{
  "model": "image classifier",
  "horizontal_flip": true,
  "arch": "pvt",
  "fused_qkv": false,
  "shampoo_beta": 0.999
}
Rows from block 10, named by matrix and row number. Rows with one number belong to one attention dimension. Each number is 128 + 24 x the weight over its row's rms, rounded and kept within 0 to 255. All counts start at 0. Numbers have three digits each. After the name is the row's rms in percent of the matrix's.
# v: attention value (model.blocks.10.attn.v.weight, 288x320), inputs 0-159
# proj: attention output (model.blocks.10.attn.proj.weight, 320x288, transposed), outputs 0-159
v.32 089:080134109110106100131125087128140129080142144129123084141148141096109115193098142118145133129131131153123139098127129118117149125115136135105109146074151137150098109146130113167132163155121109092104130147178152137093098119166152122106112156083090098109121141082141159131133128123117128097080129107138117110151142108134130094126120179125134149133151166112145151128106127141131128114106127121146144134081097134122119134159178122071119164131120157109192146107096125127112101146087118
proj.32 091:186192152120146151139120155139127114119102120161145162100145156164141114103115106126139146121125117135153122177101156108130115157129161108152117126164103147128126153102135152108126131113146146128110107100112102145135119137069125153145122109152124175156104114151082115128117137138122137150172150145135141161127101143170127192105180115118109109132123104149112097092136145121124113138150116144132130105198148087135108120116107110151145098142151118158109111123172110111121180097170136
v.33 090:124179093137127103170138173130135141139097150118104095150156078138107139142135134129126107148133121096149068130134098128139146081118111135119131131126136143161129130141081123122109123126137131120125150106110142088106124148101123133120160139123092076116124113116133139081117117133096085132094104133094128171106139123156094147117100167136128133129129176170123098135141123104132127095161137114113159130099120137102114115113095154151146142142134108112157123121138101115151112127129130
proj.33 091:116080127113146101118111097133130134124151128152167092105093116140146133129094102102136156134120125183087136173157151102090108163120154125117102109107124134107110113110121156084113128135120153090131091155154100139160173116170114115124130125153135136114126169149111121128144126124162141143188133145143127081178125140088163125135141116129106122146127062070133117144129119100124150136085124157137109124135078110130157150151153065136113113118130152124112142147132135115089124102114164
v.34 085:127150124140123126098129116158137077139158117137137130102146132089104140138098184066155148139166132105110121119119126117182135133136137147134086093151151123086099133122108077142159121138095126119116080144153162110133114140099148146124144166152164108127126140122120098132133132154073123106112146158156128106137103128170158147152097140111112161102109094092160159133134118186153106131099114113136139086101153177112124152087096128110128110139112146164144167092126112112133111155130121
proj.34 089:103153132143142108154093109123114139115118144159146135142136119144139140096155101159098133126137123142146145117126140130139125139102116093148121148114070098139120197139117182120103167099123090126130142155089091160141109111162129098153125132109130131126119112112114120137158115118152109134153085106074163160146150140112123122067164121156145099161143150158139117084072112091120117112096131160134126162146091066158108129150154114130130132131149105103087110164143175123124142132134150
v.35 093:100103122100113136094088122126134109124108141153129138140111146115112089149174147106120085121119140105103105119129104094114134116181128128143138114111121107157070121116145158113107125121152052104121147110096108192075114202068154131124127124107125114138119097163115113130165142116158153092142179149091154160114119134155137142131143134102100092119131163136148079117147145153167124127094128112119152193139146101109145148102144118078112125102156162147116110114121187092125131138143126
proj.35 099:140169151118121089103164107112117108137142128120131126143141123115173147103077124125117156120095120145143173108163150129141148127097123145099079173113132146090171117139122124152134106130081174136093121124159115087142112077163135108114115128148140138120106138103137116113103096119115112129138111105174106114140142134092119120116080139150129147116085085123102177148122105108095146137137126168122072070115154139107126134153139127168133105104128120116138125140131100173168135126130125
v.36 097:152134122100108144078131103139160140121166096089096136116081182128078121160108125139137113121110133180142168118106102129112141135066147149166114110161143121136169127150163161152147171099149129105072157102154126129148150120151122118103118109115123153131176151149121125139154133115151132108116160145128148131136163115129146103134139145159125168146131113115161129124126142144127124133127139141089119153162138099182117163156182169169171133088126132176129121142108119134138088151102139
proj.36 094:095105124106140162151176154146122126141085153158147142109116114125176132083160169113171130118152144106121092142142158139148105156186083115109139156148125151106102120085124101147155096165163107145114110171135146143103122145123160142141177163134161138096091124089145126100148165131127123169188100126112118142123106121131127145147124132136129098102135111110111150177130113103143118154151083085149147122093146126089149096099131096115109118144135171095116138125120130090112135105183146
v.37 101:118122125084136114132123115111087124169148122116185128129097114098117173118101145088144133121153133121124092106118115125129140113120114115165113109133104154110100133090126096175160092099131104124155133145076164133133131133117155142146124125152168077089128102098162163144123152133104127166148110142156067144151109121164133096143110142139133147121142157147132128131141111121145122104138139070143109147145128138111119161065145136128146143154105127153123101136114125167098106132139111
proj.37 101:098113123204135134085144153130124107115107121098108142155145148154113121145148135133144143128118109159145148151125135120148141155093162155093103122171146121112125152172097148105136140128111146135083104050152094131109144145109100105123117143094112176139107115114073151122141143131163115101084123123053176108115143126102117166113142133125114102157132120114174079115137127136104111142084079162124174100129119110154104122188096133137130113109128124141142150122122139066165165125119151
v.38 096:116096150112109102141124089133120154107088102111153107120108164110085123107140108136098126087100147120128115115127166097094141117119120093104104144128141145105145117134128122116141141102105087114110097129121162083123104097149146146094103155093110165134108153157110123113141117113109115105104128145106139141131114085127125135165112154126160154113134118068130090145136122142143164125119110097135127116119153104153108124125102127114100149159139135110137117090084108155130169160145141
proj.38 096:107220113129133096151133153142158067144168161166142178151146114117132121101102151112110133141173096131119132161105109117119125128124091139110133086107097098112095134108155128137104146130117138120151155100163089149159121142099135116136119077138155102113127096140119115121121146168110076130141112116131123144127109138119148113100145116140125131121122120135124154022093151144117095127149126112120118115122087103120139113120112138140141130140134100146119153148160121114113086129132133
v.39 097:131095135152091100112125149101139137108137140099115133099141101138119126073125117158117149109163087143156149112147166105103151068136100124166123117161127144093141157123179159148110130108113101159134152116171125096155134112159140110114138084146142174187104140108129154129137153122165176131130137100133123122130123112113157085107132089128143113164134135140113120139085135184115137139138101158124113135135105158148110102134162166120132115135126152139186102131092108149110125161126136
proj.39 097:099126118113144145136125144154126133167120105146143110153097147098154151164155148088146132129100154086084145083094119164109130167141159112113141128119140123161120124110069101129173132097128138118120072122098137131093106126126099121118120149094136119085185130155136128126151137149115094145118167144103110156142089143136122144158115177159128121111139128112102142049158119097122136132135111094135122141134119130096126116136090105157142150139109112145123119129161156061131096112129111
v.40 106:126162128195156126173141133103115106096119161152155197120107109091119155127109118109133129113153156151143140077122086127145139104147135112170131114138133072116117121119142184102137101128111143108174159105142167112146133115104087112126112132113159143077173098112093090159132111105151168159106111113151140137114133138111118106165128119159131073149108153132089067124078101101178117103122102124116102133134109122146112131077135139124129117107108165100126059124108132123138115111121096
proj.40 099:142090136073111158125091138141154142172095146093089086143131132137125055111134155164168131167104098117127133160107137125099118122106124148078142114128160170133102165148130079130101145139132141123127109135103091143131099155134133149137159142156105110149078119127131146099133133127128098115127166113075129120074117125128133165109118127108135176111129122124140169104160123158050133174118167101116101122133147135125160127157111133141140132164144072122110152089134121104102161160169153
v.41 094:146162125101124094137115104068122142121127098137132166103124146158159177101072135130127136086110095087096074100138102106146135120156118147088084169113130124121111097081128163172106118109126108114097124138150105157137149130159112147172122116129125098118135112143127089094109097159133144134165136122150130178172124123116112088110145143171134142120144145132112113140142112157159106076111155141153082075116153122147168115139117154092136118122114087135092095119135100121147176109161151
proj.41 095:120116161157113111148137171174151101147133153121125118117116100108118091144163134146158133155135141155116122139114143122133095139105138077126130115156130134153130178169112087107107107145113145148143160122137171088101094110097138118126112132103115162116126125143118149163173139092065128113099108108112122124140127145096162151128082138115138090139115102116113138011095153103096137157130114108163149127124075150113119144090115110141128159164116175105145132140125118151109076166092114
v.42 103:113113155136100141104151120137097092104145108120144170090140155109086127121170136127138093116117132167180129152130152137147151142159143124140090105182122148107127135117128102107105126124117129151090114129147121100157097082128153117143089129170122116116110131149098127135130165097142122120128112120118126117159137147095140115159143143151161133101097101100158112127144135126140154204110104136117117146171105102161133162144170107097107123170139126116153167111113129136109110096156132
proj.42 098:134128129106166159148085159135166128141121144148145088151093116111162137135083145094102131140172149128126147104130114147097135119101136132140145115081121105107115123134105174146171157121115140133121149088108119125119150147112087111105123114094157159117141112131146122128152113155147072118149170116118123108100110128116126104080120130142121133140176129130097164055103135162136096074168146125142163097111113151116125114127110175116146128120132114166098124148143147146155094172099125
v.43 102:142116092124129130123152144106152164148106111111133137079117118173101115178087104141132107160114151111130142123085108175137165091112066116186105063107113093148105157094171178114100133122133145135157133147099105114117144095099132150117081155129118133132078095115104147146156146102120133114122125149156125124078168148128115106123146136128143176145120159170139092128139131151142130124100116117114108152139116137163136162136151122120177135132110135130133096153162079125118136159138124
proj.43 105:118151177104127161133117106132117112122122140147151154156168144128130126100127120152113167102117126109099089172131144081129101147146179130132166122144142155112123083138079090137148100102123116110085127106172141125127136156123130121156131071137147141119167171163125148126130109155152110117131146109114134148181083108155162130122106138122114087100149095069116123250126121127166117127151132102134123075148122113136147094136124131139122086143152131121145152104097168124113131131109126
v.44 098:108126124091172124087152128122114108131118128086093131142122106140172084106150121097130077112131139118125118132123081138128102129146130126158137131101124113135137094104151152140148169121132105121121120119083114175133081160110110176165123152148133141090124115146157132148151139122180099152164125136157145128113097127103115139056112121146106129083153132158183138136120107128128142146137161166050091172125122098138125136132133118088142102089153139126106190174119142130128103107163131
proj.44 101:140137137120093116111098101116150124127142128135134113107104113090124144149095148122125159127098136115144175111138175109130162102130128104118129136172099141138136137148135132100107097113107132154121145140158185108123176089116177097085126124101113133141119140090155126107154144103115167087136107100123107119135156116138126139212139135111122136152110108113072131255131168113147134130139076100185143086129136148098119121100130120182131123131153140148171085094123131180135136136097111
v.45 098:132085178132124160083129125170126097123125100145161149116144137122142164132094180105145124118146154138133136140147118090156110126148161103131125111147128161098105138097099103090173134100132140116104130140124154110193144131169150119098126126161152135136149109166091054138131152151121143155140127123157152108133155121166137124130120135134158102110133087104145164129111097111180108135108138128160153122125115096153149141140100104119132123106161108127129136130104127107121112169163142
proj.45 101:126108131145117155143120107097132117146120131097137104144106141111078102142165128117117101120127103110110105127115146138128146139102103152159113148129106079110151121194123122194090157153128103124137123119128122124084130120097097127135155127099143146091078115086132174095155125113112126129131100146120142149130118120093100108134133107137111141136133195130109109002149146149109140127128119142117123159123151150116114162105140142131110163131111130137117136140098149171143128108112121
v.46 099:119104134121110124097195128096093136162137136162107151129102116100102161132138130102095152160138128123085146126148123107136151129122098135130082128147145116098156126129124148141151111141116108129156136156167126152114146131105083108136156149157092113124129118134148115139139087083122156166096079149101129113090101142103072138103110132112149112136133084099137049117137154137154135078147137129113102109089192141098108132146097141088132113145139142131103128134124164156175153130120094
proj.46 106:132148119112168131151107095153172098089115141127140136132165115162147061147136154167190124119137117139165103108088139160116112101143169127150155121128088131157101161118145106125086141098138118090107125088116123109142129162164166129135101119133155152128125125113124110125104136176151088092135183098139119137149148086146130161141125124127116167097119148128127190217107122097117109163101136118148176153147083088163165107136140134121132146118107097118131135137122143122093121137154153
v.47 097:118171111106170135123103119138158129175157093165184129128113106122133105160141128138124110116150163111124107135080121123107125133124137133141157115124138108106086146108126155135197111101137134089129123126136106115121122139117158105136124106133095144128108118129072125124136156126083122120175170154105175132142116127143146141123119161104140126106127139113119141150137134104114121097111120131144130183109116118109162121123140099168106164159101095144126131118138125164135134180119132
proj.47 102:146098124146071168110146139105082126129102123083120138146157139127121127089111147134191128128108108139158126107176116121153111103152133099111096138108103132109176150142153099139106143141143083170132155091112101133158142115133093158108138145138134113170141163152138128094137116161148143125111105140129084144154169114120105108139127136143127148147130140126167105114114130120131137186142135128130113107161144120154094165114121173121119129102153156133146114154106124109096162124132128
v.48 088:141085089127164122075141126120133087168115141120112142096153108179151143148155111131097149137093145106115104165128130194113119161126156123136132161129100092150130119058138108096109113170128128135122087088122154089114126131114131171089110128084145159111109083115158132126069107125147086130142134189145072133106154118142154109114169113118131114119121117109106154134124147164103120126099124147156143149149129150127146113105125157150138102107146112116110111118127094150144129108146129
proj.48 100:144149163137080161164103108141113161120099090141129102151135147087123099087115137125135109100127097111147157123130130071123114108107098110120114128121144170099109127183122137111159113091088112092131148151106090158130152127116128112158143145154116127152145162123108126158148131112111125149147119097072150131145086119106141147165105135125117127128152147156138119134126102093143119119148158136110112136127124086126117163117159109093132135126126128135118142111139161079126107134108098
v.49 107:165136125141161119165166113158109135103164138157101116125142113100137143147099097103148114112133168142124147098127129127125107094152152129120167153154083098147138147162150134128108106161155127116135106099171152147123087122114122158105120133107128092112144137136116155134100111131169124113123096136187111098135118127123117128142099106124136147148126128143101139119161115103080112116164131106129082164139117128102132117155092124171090123128099084110117152140115133165142126089126174
proj.49 102:122132130143098083103114123073119130112150135100185131129096131147133126092108125126141138130163102106156109123129139124150162158097127115121097136134128161128138135144151139118150196062109121115130106146113097113158153137129120119110129085172135163136104153117132123160143120154131114098128160098075168127114161134112113109148159114161094113122125143117186137155109118180176134166121123151130182091119139119140102142114139124105176154133156145119140113123104122112105102133148128
v.50 099:115101108113142152111149140151172165132089104163150119158143141110140153147145114147147138147139118152095089133140149100116149151147171110117168135100141109122109100126110094118113114125134140143125129163140169191124146116115140140106102175113143129142188097103108093143092111107136106148123146107131099140141132135134121132131116109151151140120151084164099087114155119126106133171156125081145186111144124123160125126112076123150117131121087083170150101111165138155152150127134126
proj.50 102:143152169127130085175105109103085105154171148083107182091119138136143147121143143107132123114117128126172149116129116145126109114136076146167121135174103154129166144143173183127137139121134139140165124099162106094136110146128117098148147088162103131132094135152144148120147106141083154134096106150148133107123105094154137123125082154108100127133098152112144143132095160122123154128130134174126074103146141136105134148136166121098125153134150107132124147158093140092139103123128130
v.51 094:076115130130115103138141119091091123122169113145147087159120136098106139163161138103090148154139144095120126085114127164125136167110156144143116156142154130075141141090141125136172125137115144108132094106147126112116121120082127139127110121150140132146138126144156135112153136097077126116113151155085184141100135170152124099140112128093139111135148134108094110133098118149147138154157140115159108142168112136116122075129146180101107089118100138118122162138164155137095143102128151
proj.51 097:116139114131120160094097131121146118099114174120112145132137144152166136085116124149139128093123121140161116179103129118141142111158109104118130133115142134165117133171105122141054096106129113153120167137125116143127133138142124173150169102124134121121114128117102108108104117157174129132125129105170087092122114081126145156127124127137108160158150135121162126224169119110123111147064087119124142122070148122133143162141124131120149146118136144139164081095101129123162114134145120
v.52 091:107133115111103153154088151124149128133107159133150111090106121164111129165104118137098125150140134141134117102086141140133143169167127143126122101111135102075168171129128171138127148114128118132089110101071137145115123105136149106146100110135164104142139150141133138176156130119081164096116134137116129123143164122120142137171108150127083103156092181073140102128132106136158114152109104113109092145096137161120119126136183143166112107093133162105129171156103179103170083120139149
proj.52 097:139138144147129144119163088113086131108160105122147109129107166101149141128153145140113197116124159102122111169148113114139107111129139117126144114133120127164072083069133091132116107154122185105180119133154152108116095132124111151091138159132129180152132112136131130134155158117174104141141169101168135130113109145131111134091131121142176145130151120155118160158120145142100128146096140159184158094146136103126134124123110129110141100158138098136130110090128081135085108123103125
v.53 105:098145147138154112088160120150072126131157112164122112105128164126114133090192136145074152169076138158108121090119123118152131155122119134146104119145163139096139065133149090132067112157134152173093165103147131130111190124147143156090122172139132144176140149122109138125156160137180151126125140096150089158143137121132157113084110137124125131133142129146139130139137140137150136136112098117136138096135116112107100109118124140119091137088143112171155132114098112107102143151115156
proj.53 110:161104136111097103176125119127200147132084112091140173151104086140144123172086135098149114097167124114107094113137110118098126137168146101134140145115093140185120152129070165127147148106121144144158111177126119118132093158132121110172134100114146113081115107127127132129128157131050115133123115127115130105089105148134137143147131120118166144148114135105115170050123156146100101122125127145127146155112117144153145161151133087130146101182089130108101119144105133170139108112141111
v.54 092:131109109138131118163088129095134100130164113126109170146153156148082117150128132095113160149097102132123091121127132095112080111148139142117103178143129132117122129118120153170128142114122130098161128072101107091141129126114110124116143104139106141119110112067090129163134104100122127126152147119122086146144095134139087112118098128124129094116093133135148082146144153138116119143132088151135146096149132131125152123122161135168183139130108112096129126135133122162133082144123166
proj.54 094:123119106099129108141172119145174153136088132106134101089106049097177136096113153126133128114153156102104168136107146179129147153139095088127139082110107120124135154107130086105140127156156124149102161170151129161154131140122187128131124158125137131133142125179189114081126155142159125099127101133082150126100154092114142151159142134134138129133146095134121174128131106102127134136159141114114093152105127122113114129142098142088099132100132139124148116103115158070109143143157115
v.55 094:152093183137165135147167128154106132118165080106142119155102165083133119120121125110098124104094152136111100163145168163160143089139116101127108130149072100167128146159110142122107147117157112108158119162190141092131167130160140109195133089079136148108144117133157089113092142107127119078154110097170126179115148111158104094148180112099179120139120103102147085141103145110129141071118165146117120135138131146155160120104124109137114120152105122112092121157173127105128111135124138
proj.55 092:107158073127059148109125125133125123143115169156142134095120103156149145118135104150152125132165108090133140077094107084115112169134153144106132131105153166094150122125126095140134113170116131141086132104068115138128103147113117134081133178160136151107123130108141137124145127153143136124105110134084144084149152151112145118120103107155084130128140139174104178131132123134095130127130085117125141136125134112131094104158116136112092132077143140144152124122085124153137150144143134
v.56 095:150122126093107110126119150161125152128104157145097123114118140114130138130110102110133120109138110176129117088090113137136102106146172130133106158187137131142115147133099141144110157107122106127125145126147123144130116144149090123144088118128111092080118126113130147128139109108158108122127122099141142151154156161142121109122156115161130099152119093112151183115111158169103136157064146142121170142145109139150142087161075127152075117113099109124129132158089100184150146093156132
proj.56 092:141116114155116089115133120112116121130151107116138132148107127101132126118137158110078145110154155088112175162171146112149127171136104105130164100098108136141154122133176150127124129120103119133143108124109134134155135095145163155096133106093102160161154148160100144105115128169109114131163137142123107099133133111117178141129105112095162135143134148134108095058184097110157135117199062092133126099122140118124135144073148126109153125148154144144100118117153171090106084112096127
v.57 096:143133159088103137085139130151105168116146129184128095127118096130119142128120135158173136160103135111127105094127104116146124134155138101136079149133132145112114155173161121100144110161113125129157151148115133164139103118119105144122144143120147143084133124147067074134152138108104142129163143118142115146114118142128109133130093117111115164189181192131105176128105153123164092154078114105119108148136113136138128140129160128082136112125165155130111107140070142124111163065140136
proj.57 105:130094116182150086168158131137134087140121133105092156127166141130128135140126114116105128131117107165118137164137140156131112137109120179102164127129151105132164126107105110141095167094139112152083112102135121106086155147143137117097114105139106126163134134116166168112122143129130132144123124139100125122136124083117127087110159177142152072094103095100171078108176114128072162113171152149107135099129090103144130131130082076119128170167111098146142161116169135136124091120147147
v.58 104:133074180136090112187164083087152136119173138144122096134130113091127150127121121112147152172117120167140102118107081107161144152122116107100121094188125100115154161137145120154087101121107139151119151130188110103173137120128120153078160136126105138166116121111084111133073132113136120082119089170151157135141115098149122122163135149151147126090161134096120128139112128126139147138168114162140182085175121124135150143136138147164118148153152108109125089142129108121123139111104103
proj.58 114:104188113128111156073114133156102126122098132113162126087150170160126131147155135108115108105149150090125118139125175153105124093119145124162142131095117153136109125138111149109161138122136092094160109122096161127092120159111134105170119112127142141097141117160161146154143109129130148148109133109098092108128148118102124119114153127134128106147073088144123151045153121144100103105126134124141061189103164137120107112126090125094131116123124126155146139092120182165072130148185172
v.59 100:146167138111133144063138101130083162120111110134116131139125161179137116132140135157103134124111116084150117125105180127138140168130125126148137125160142121141169068124192122099114136157119118173105135134096127148118093136127132130105101140137110099127121154125124116121170122109160136091128137140145084102122087108124159146099157135133154158124156180094149105125129157163104150175084105153069157180120129171085106178143164132101086136156139148158146154141150116131138114144078148
proj.59 100:154092127159104146168093151145160097115103107113136112114156093089114148152095141144138144126112127145092151132126094143129100132118121128127128138102112158125064153106090125151138128115170155131109073125160106111156201105143131124079130099129159134099104120113160140142110152173102099161165139158097174192121148106141110080115149136145112094149107117169133133122126123120139090101156181108179107111139117069187117103107068096151165112103119100135142120129143152114113142133167102
v.60 105:163157130166130121122160139127087095160125147081166101138113134111146152142120124153118114119079126139126100155162072108119110106097116144151116100097103141115112114159093100135094146155125149157154132123120147099125151112157127116155158142069110136095107100086103113136131125153120085115163122108103114122134170137102096116095126131134140112175098097129184103135146140123124149091136112123110125110122172129116121115105116093140071175087131120143141132138145144124115123144086133
proj.60 108:092100110109089083121098109141167124092092129168123155109091110182099083096154122101099132129134159113100157099104158137096135155130130103145138174168125102148120124108141158105143096098133135101101127193109119119104159158089136116098096132153124152117156158182151139119109144119146189129148139118139117128131093118169097135131141117119096128082134141119061162052096152105111119125123114135142093125088095127155142132183151124105131090141128092119107139127102099149126171116178140
v.61 098:139164128094094097142149175139194130117146150115067128107134112094127118131154157119141147136133109105135133089172145112073102148134125156142134133111138136132150153150120157097149153126139142147121155137092126117105128153117151042134119133105125104134139096097117094103190143164095135104126116065142111172180168152116120099117113153112147116128161171099105113133080149130157140129138110095112150145121117114163114139089164126163161137135148128156180090126115083168126167137114148
proj.61 102:141092141161142116141099110128089096143111119144137125105116129148127124124130126124092150126113163131094112174141132134148123117133073087100142100105129131159116132127130101142113108152123107122131109105151140164161138124107137181068124141121090142138166138170132127108107108083147131167130137157159106101102090102119158139125124110086124130134131090145145135023157089125114090130124125116129146076114159125101130106134122183071097117171122127096087135134157162115137087096095122
v.62 099:150140113124119121114100168110127113124161135111120118151111108105124137104176088081130080108157099078140148141134116155113176113099114113107104116117141135141157150092152129164145155132147111099148106127143113142146145105095135134140161125125110143138132138116149158116110100153101114156097102099087139102115139123133138133129186121131145163098121192142118127129108108171105085107116183117164132106129125138165132081160102139078149120122134121067145087143139084143091139125109129
proj.62 100:130156128110148121125124136148131136141087127141097178136159142160132078157150141149129141162078118152132125133117127125145062140136122139163163154110132100105128124188097129100117103112108109188136132128142124117125128143149113124141081114160169130144137133102107088095143113109115095102114148134158147154120110133132113130162051146117110109145140103132113097184149119114157149128147100111080144122132139126124096134082157107147145151156138154124120124137119141126155122151165135
v.63 099:073144153146153116095089125093080147126077127136093173142113115159101158108105107152127143137120120112123133130096125137151113157126159133140129119139189143099138116100139162132144187130138076139155134112135135127136174144088114129080132149130123093138162131113138148103150133139156107136129168163167129156118106115146124120155165110130115129119128131119147129153140104183110132138132102156123149098124124103134100168147087149116132101159160148122161096104111130156136165132135130
proj.63 102:128106110144127138157126129156146126120160100132151091147153139101141120150137162133116119101154147146158151140132110135132138102154113115130154113124082127143120126171138111131117059117149172123069141131133127122132100109187128140159096105133155123138089119161115118128143138158137133145149107116077120114156156125122128172076125163113163139133153117106129130102110160102149109130145167110140128134160124117133141117072168094106128138099107120202116134112143102120145089124095122
v.64 096:149170112094146143122155110141081152125113124156146146116085158069157173116109122141150145093095124134121116146115141145110102109121145104153108144175094113158130104142150108125122130062081131159141116130149106107153104120150147127141130133146110112112143086156121114152099102096113118148100113082138125129111103172133106125123160130111146126155141092136184137133081114106109113168142123138160124115147164136125132111127102167096112125131119137150106109118148097138119121143124092
proj.64 102:116139117129101190121088140140165116130131109138113104141158119122129106127138108105116103139163118094146131103159103128184116122131122116089152127136125130104161118134100148133136154168146139128135140117162087146147150142134108121131142115138132098136112180090116160120147107163148105073126134152082129129125183061122166108132149097178123155140138147135079119036200129161131134079125129119103133188119093114163146145120127083177131124134120151120138138159149170073130097104127129
v.65 111:126067149128115110105116169108122087137102145124137110126092119081127109108108144155115104102153078151088094120109095122101107123141129123094141147133125097129129118105118095136103096133109155147117171142132139109119143144103128134149090132104141129117117102166077100116110150132138140148111125082123140124116158176121160124125100135107131119124146106121136145127111131128093131174129125161151137077167105132127116076114144098095075120122128128127117110083162099148139149106125126
proj.65 107:115191091125140098147166084110120150137138123133125136124130148151109164144161097143124130146079160089159154110153156118154114111087114119168128099129112143165136130143132160128140165134107101072156117124122114128100101125149133131136154144169106106114147165067146128144148108111111115127114110164127107144138127068127058130135166136133127158127094126135093108054162107140149131079106116135101157177078133128112149140169135141156132166159086132112126145167114121077123135124122138
v.66 091:115113108169150142139124139138139122168124079110146144113075164124152172090150149142148141096119078122137073148144128103136098140105105143100139140134112121112120113133122171185132097101131116107133147136114129098117137153157084114106122131143171194167163097122175133133147155133118130168063148116134140164140144097111111095125133162095167141114106123181104141123111102118120117088108131144153135114103132093134145120174089175114174129079119148114171076162140125130120128111135126
proj.66 097:139142116112081155115129114123135097098119163117108116129185098159129075154116094107129111106133170130157179125142139160116140104145121138141119125132145142095141136116152083068134117120134125117105116110111127162149112117102176139152142155103105069124074167147103111119096094116097130081139142134132131103116115100172125150128108088134093107111117163107155124098143145181161153154134136133124138152149162113105125146099156106157120140183137161145071152106103120112131165184124106
v.67 100:148143163116140128107121143169114164141109107132127158129141124166164091143087121188183134163114128140110144166098139122151121159165082156109118181119110108121137159134136090143112138138131137130087130128125120130119093145148162128147146156126115126119136156153115136144140157100214113123144128099187080146102156145119128151113130117086120144121117064121094101114140149115131168173128180125100139144096138164141098127134164148131133141096118131135139161133131099101104093143126103
proj.67 102:144107082121143134144150129110129127140144129105149108150148147111074134137116148097124121091163110132129128088158113124098173144129163106159122113108146121167147100104130166142172131131123133135133097128160124126097154133131088142125098120111142136135147088103143129109088138146049152152122118156112154099133095109134155107168099129158138125143159174125163123213155126152131128104127106127145152142118133092128139129094124093128145134170114138142125122173113185157157173117120164
v.68 101:067115101121132127110090160158124120100094092161139098104119163173138122129165096145110126148141124122106128142117142121151108149104146133137202137120136111092128167152143132143101134150145074127119086152104117104151118086101098093110101110123143126150098145162159125122074135118099116119137164143110160154115094084157144150111102147146085145135114163124140116114138101048112138119108126116140179098117134096145097125111082100117118116128149136127125132124141149081155135183156139
proj.68 107:165141133149160100129155082086142082141163177093126201147134078113153122127076105123120146105083151136158144081133102129095154115133118130086072110128123106128143110103112152123140111135136181121151147085124141147134109149167170155151150149145140139127118113121109147139139143139162140126089099123146101088126123167122056155117109130138157139110102107150122127217116176154134116154120129132117093182146128179108147138141143143165134144094106154119136140090119114150098115131096122
v.69 100:102136149122137147089133111156157128157098103126134137184111124168126144144129122106110095123080149117155091103135100153172135162105139106150107137127114124126099123117185142131107129111128101154122103121102113125090140165109152125107137130092153155072097109110121125107164121097095135099179190123121150179142109115104111113148141132116138095145109085147117144141147117113133121121109088134151163124141130135097105085115132116103109114108107166155126103137129073142079147116133132
proj.69 110:168098133150110160116138120129124138135154160132095159084178146110111080111107106140186156089141098152101140129063111155120098138158096129091135132107112132107166128135106121130196138147131106124139150129127147152137173109168096121121102124184129110163141141116099134138094148124159133164108089128135122095080128105149165125090123119118124157118138158119152096057110152162145128102110159110092138134112118128131133141140157157091156152131105133143128137130133157140151146116118145
v.70 095:116140128162161115117114127135126153145125116083104162146133120084130099096099089112071099123137155113132080129122100141150115123106106099132091137147103138134154112128112118138116124105101105128108127136122116120172141137136121159152133097100149122123136152089140154120119151152126113145140143135166143101145097105134104089155119147134109113145111119107101131146190145073091141078096111122124080148113117086150139146142130143118125091141111095080140155137096116118145082125156104
proj.70 103:129101107119089144130124105132123100110105130153140088140086154162135141140129167133180119114122093147127195108102144160123128157149176141118122134072159124118138147132132106121126133158142135119113122166095140132058144106143134125112084162131138135140108129155142093082125113110104104105140103087113114154137161156129173162092132087114147133104157107139134100158111130157150147172151170159122168132143133157113119117075143095126150128133112149190118124124172111137119172141061138
v.71 095:133068081123165136168165120127108156104145117140110113151083126119144104131088111127139146123141116144132145125098146181098130100163140090126083132106104119179129155162151091116106113155141106161107114116139122119130124107159115131115078101128132099148126144112160083120117126128151143095108144135127115134139143115121145134157137151112150151153131104108101122114121116070104174131122129114182071165125152126146125130088120142120096142136170107143118090113139087164135169132173144
proj.71 098:149169174108077115108109141113127097124108163117142144129137112119091150105141114146110137118094127114110117117133135123119112135110137206114183151118162128102157133109128163128124144097129116096121131124132135134113146122124136135158170110137117140110125131156114132148101100118106085151084106133114153152110146112151107121126133086166145098106120161148129104216132152182122147120133129130088180121137092149114142105166129120082125159133106159113118126153143152087143087134077138
v.72 103:095146132166124110168113098133129135073172141127128099111061127130172144130118121153103164141145118114151130083154138117134123149134167139159115126130086097121110165081156111096127113162125147093094067144089118097108102141103117146145114121110141100158132122146187128125136165150087146111121102166125130107146150114131107107120108135126107100179150155064071132151135113137087155147116129105152122158115114129140188140150143129141088089126101139122144116154155129124154100105113124
proj.72 101:110113149113108152088125134143101134115111125122141098162159132150100149130120135129126104114120132131124129107099136118118160104127128109080141118134165143115106066162115161139104145095080131157174168109174136139161159100150153119145153143158119113132122144117122113138130108116142151137133147111173124124105124150127145162147149115131124168098089109158197145216114147119150127141150125183130085086124125112137055114126152137123187132124121123131115146115125159111113129141152120
v.73 095:061123095090136146132137126087138146143121104128144154132121156137126126088138137121125134131123115152109124089143086140094160152169132172104151130131159112158133078141164139093123108118105116163140161141136120089157115108095141143179118083177159082167150138075114102130118125100111135141115097114120131117147129139118158111146078096133120168147158118175096125126108170087121151186185117109092091137130133125146134160134141124128145125093107100127140084160147152133112109155103127
proj.73 100:177119159130130153135127120148089124113119159126126106107120126127137123191101112104141135112139153106161152179139130136137094098095089102179129118114113120091133134126092092131090148121165140094131074103107190171109100116137072089110102164135091173124114142165159160135123076152135149106124116158135130122138125103156091124116144151112158120106119155106154130157125126140118102089104147129135165151110130162102120126135116155103097167163151099132154151104125133127138165115160117
v.74 093:099145083087150190166146132149095139140111131134162132110127138080114125134150089108150117086097131181133070171131120133114115109111116090129118118141103115133137158105103162154161083116126135124155132119141100152165110092185117149130143115168122170147106137158131148105124114139129119145132069143084145137116125131113168168163153128118154130089144074123122120100127129088130143102127148135110098109118113081142134156078140151148143164125132099163130122134139116167114154167152131
proj.74 094:160124167164102167106095137130144125103153121118116123131135127152132139126122158103102128164124124075153183132142139130138136106122128149118121140139119124117122147147151120103098156089129099111074124115121152111098144171091138097141133097079134121112134100098126095149111108117125154093113160099154127105110150125118081102124129133140105123170132152159111168094137117132125130132119129141140174211144172164132129102174103129136110102139154133115141158162158131100122106109101132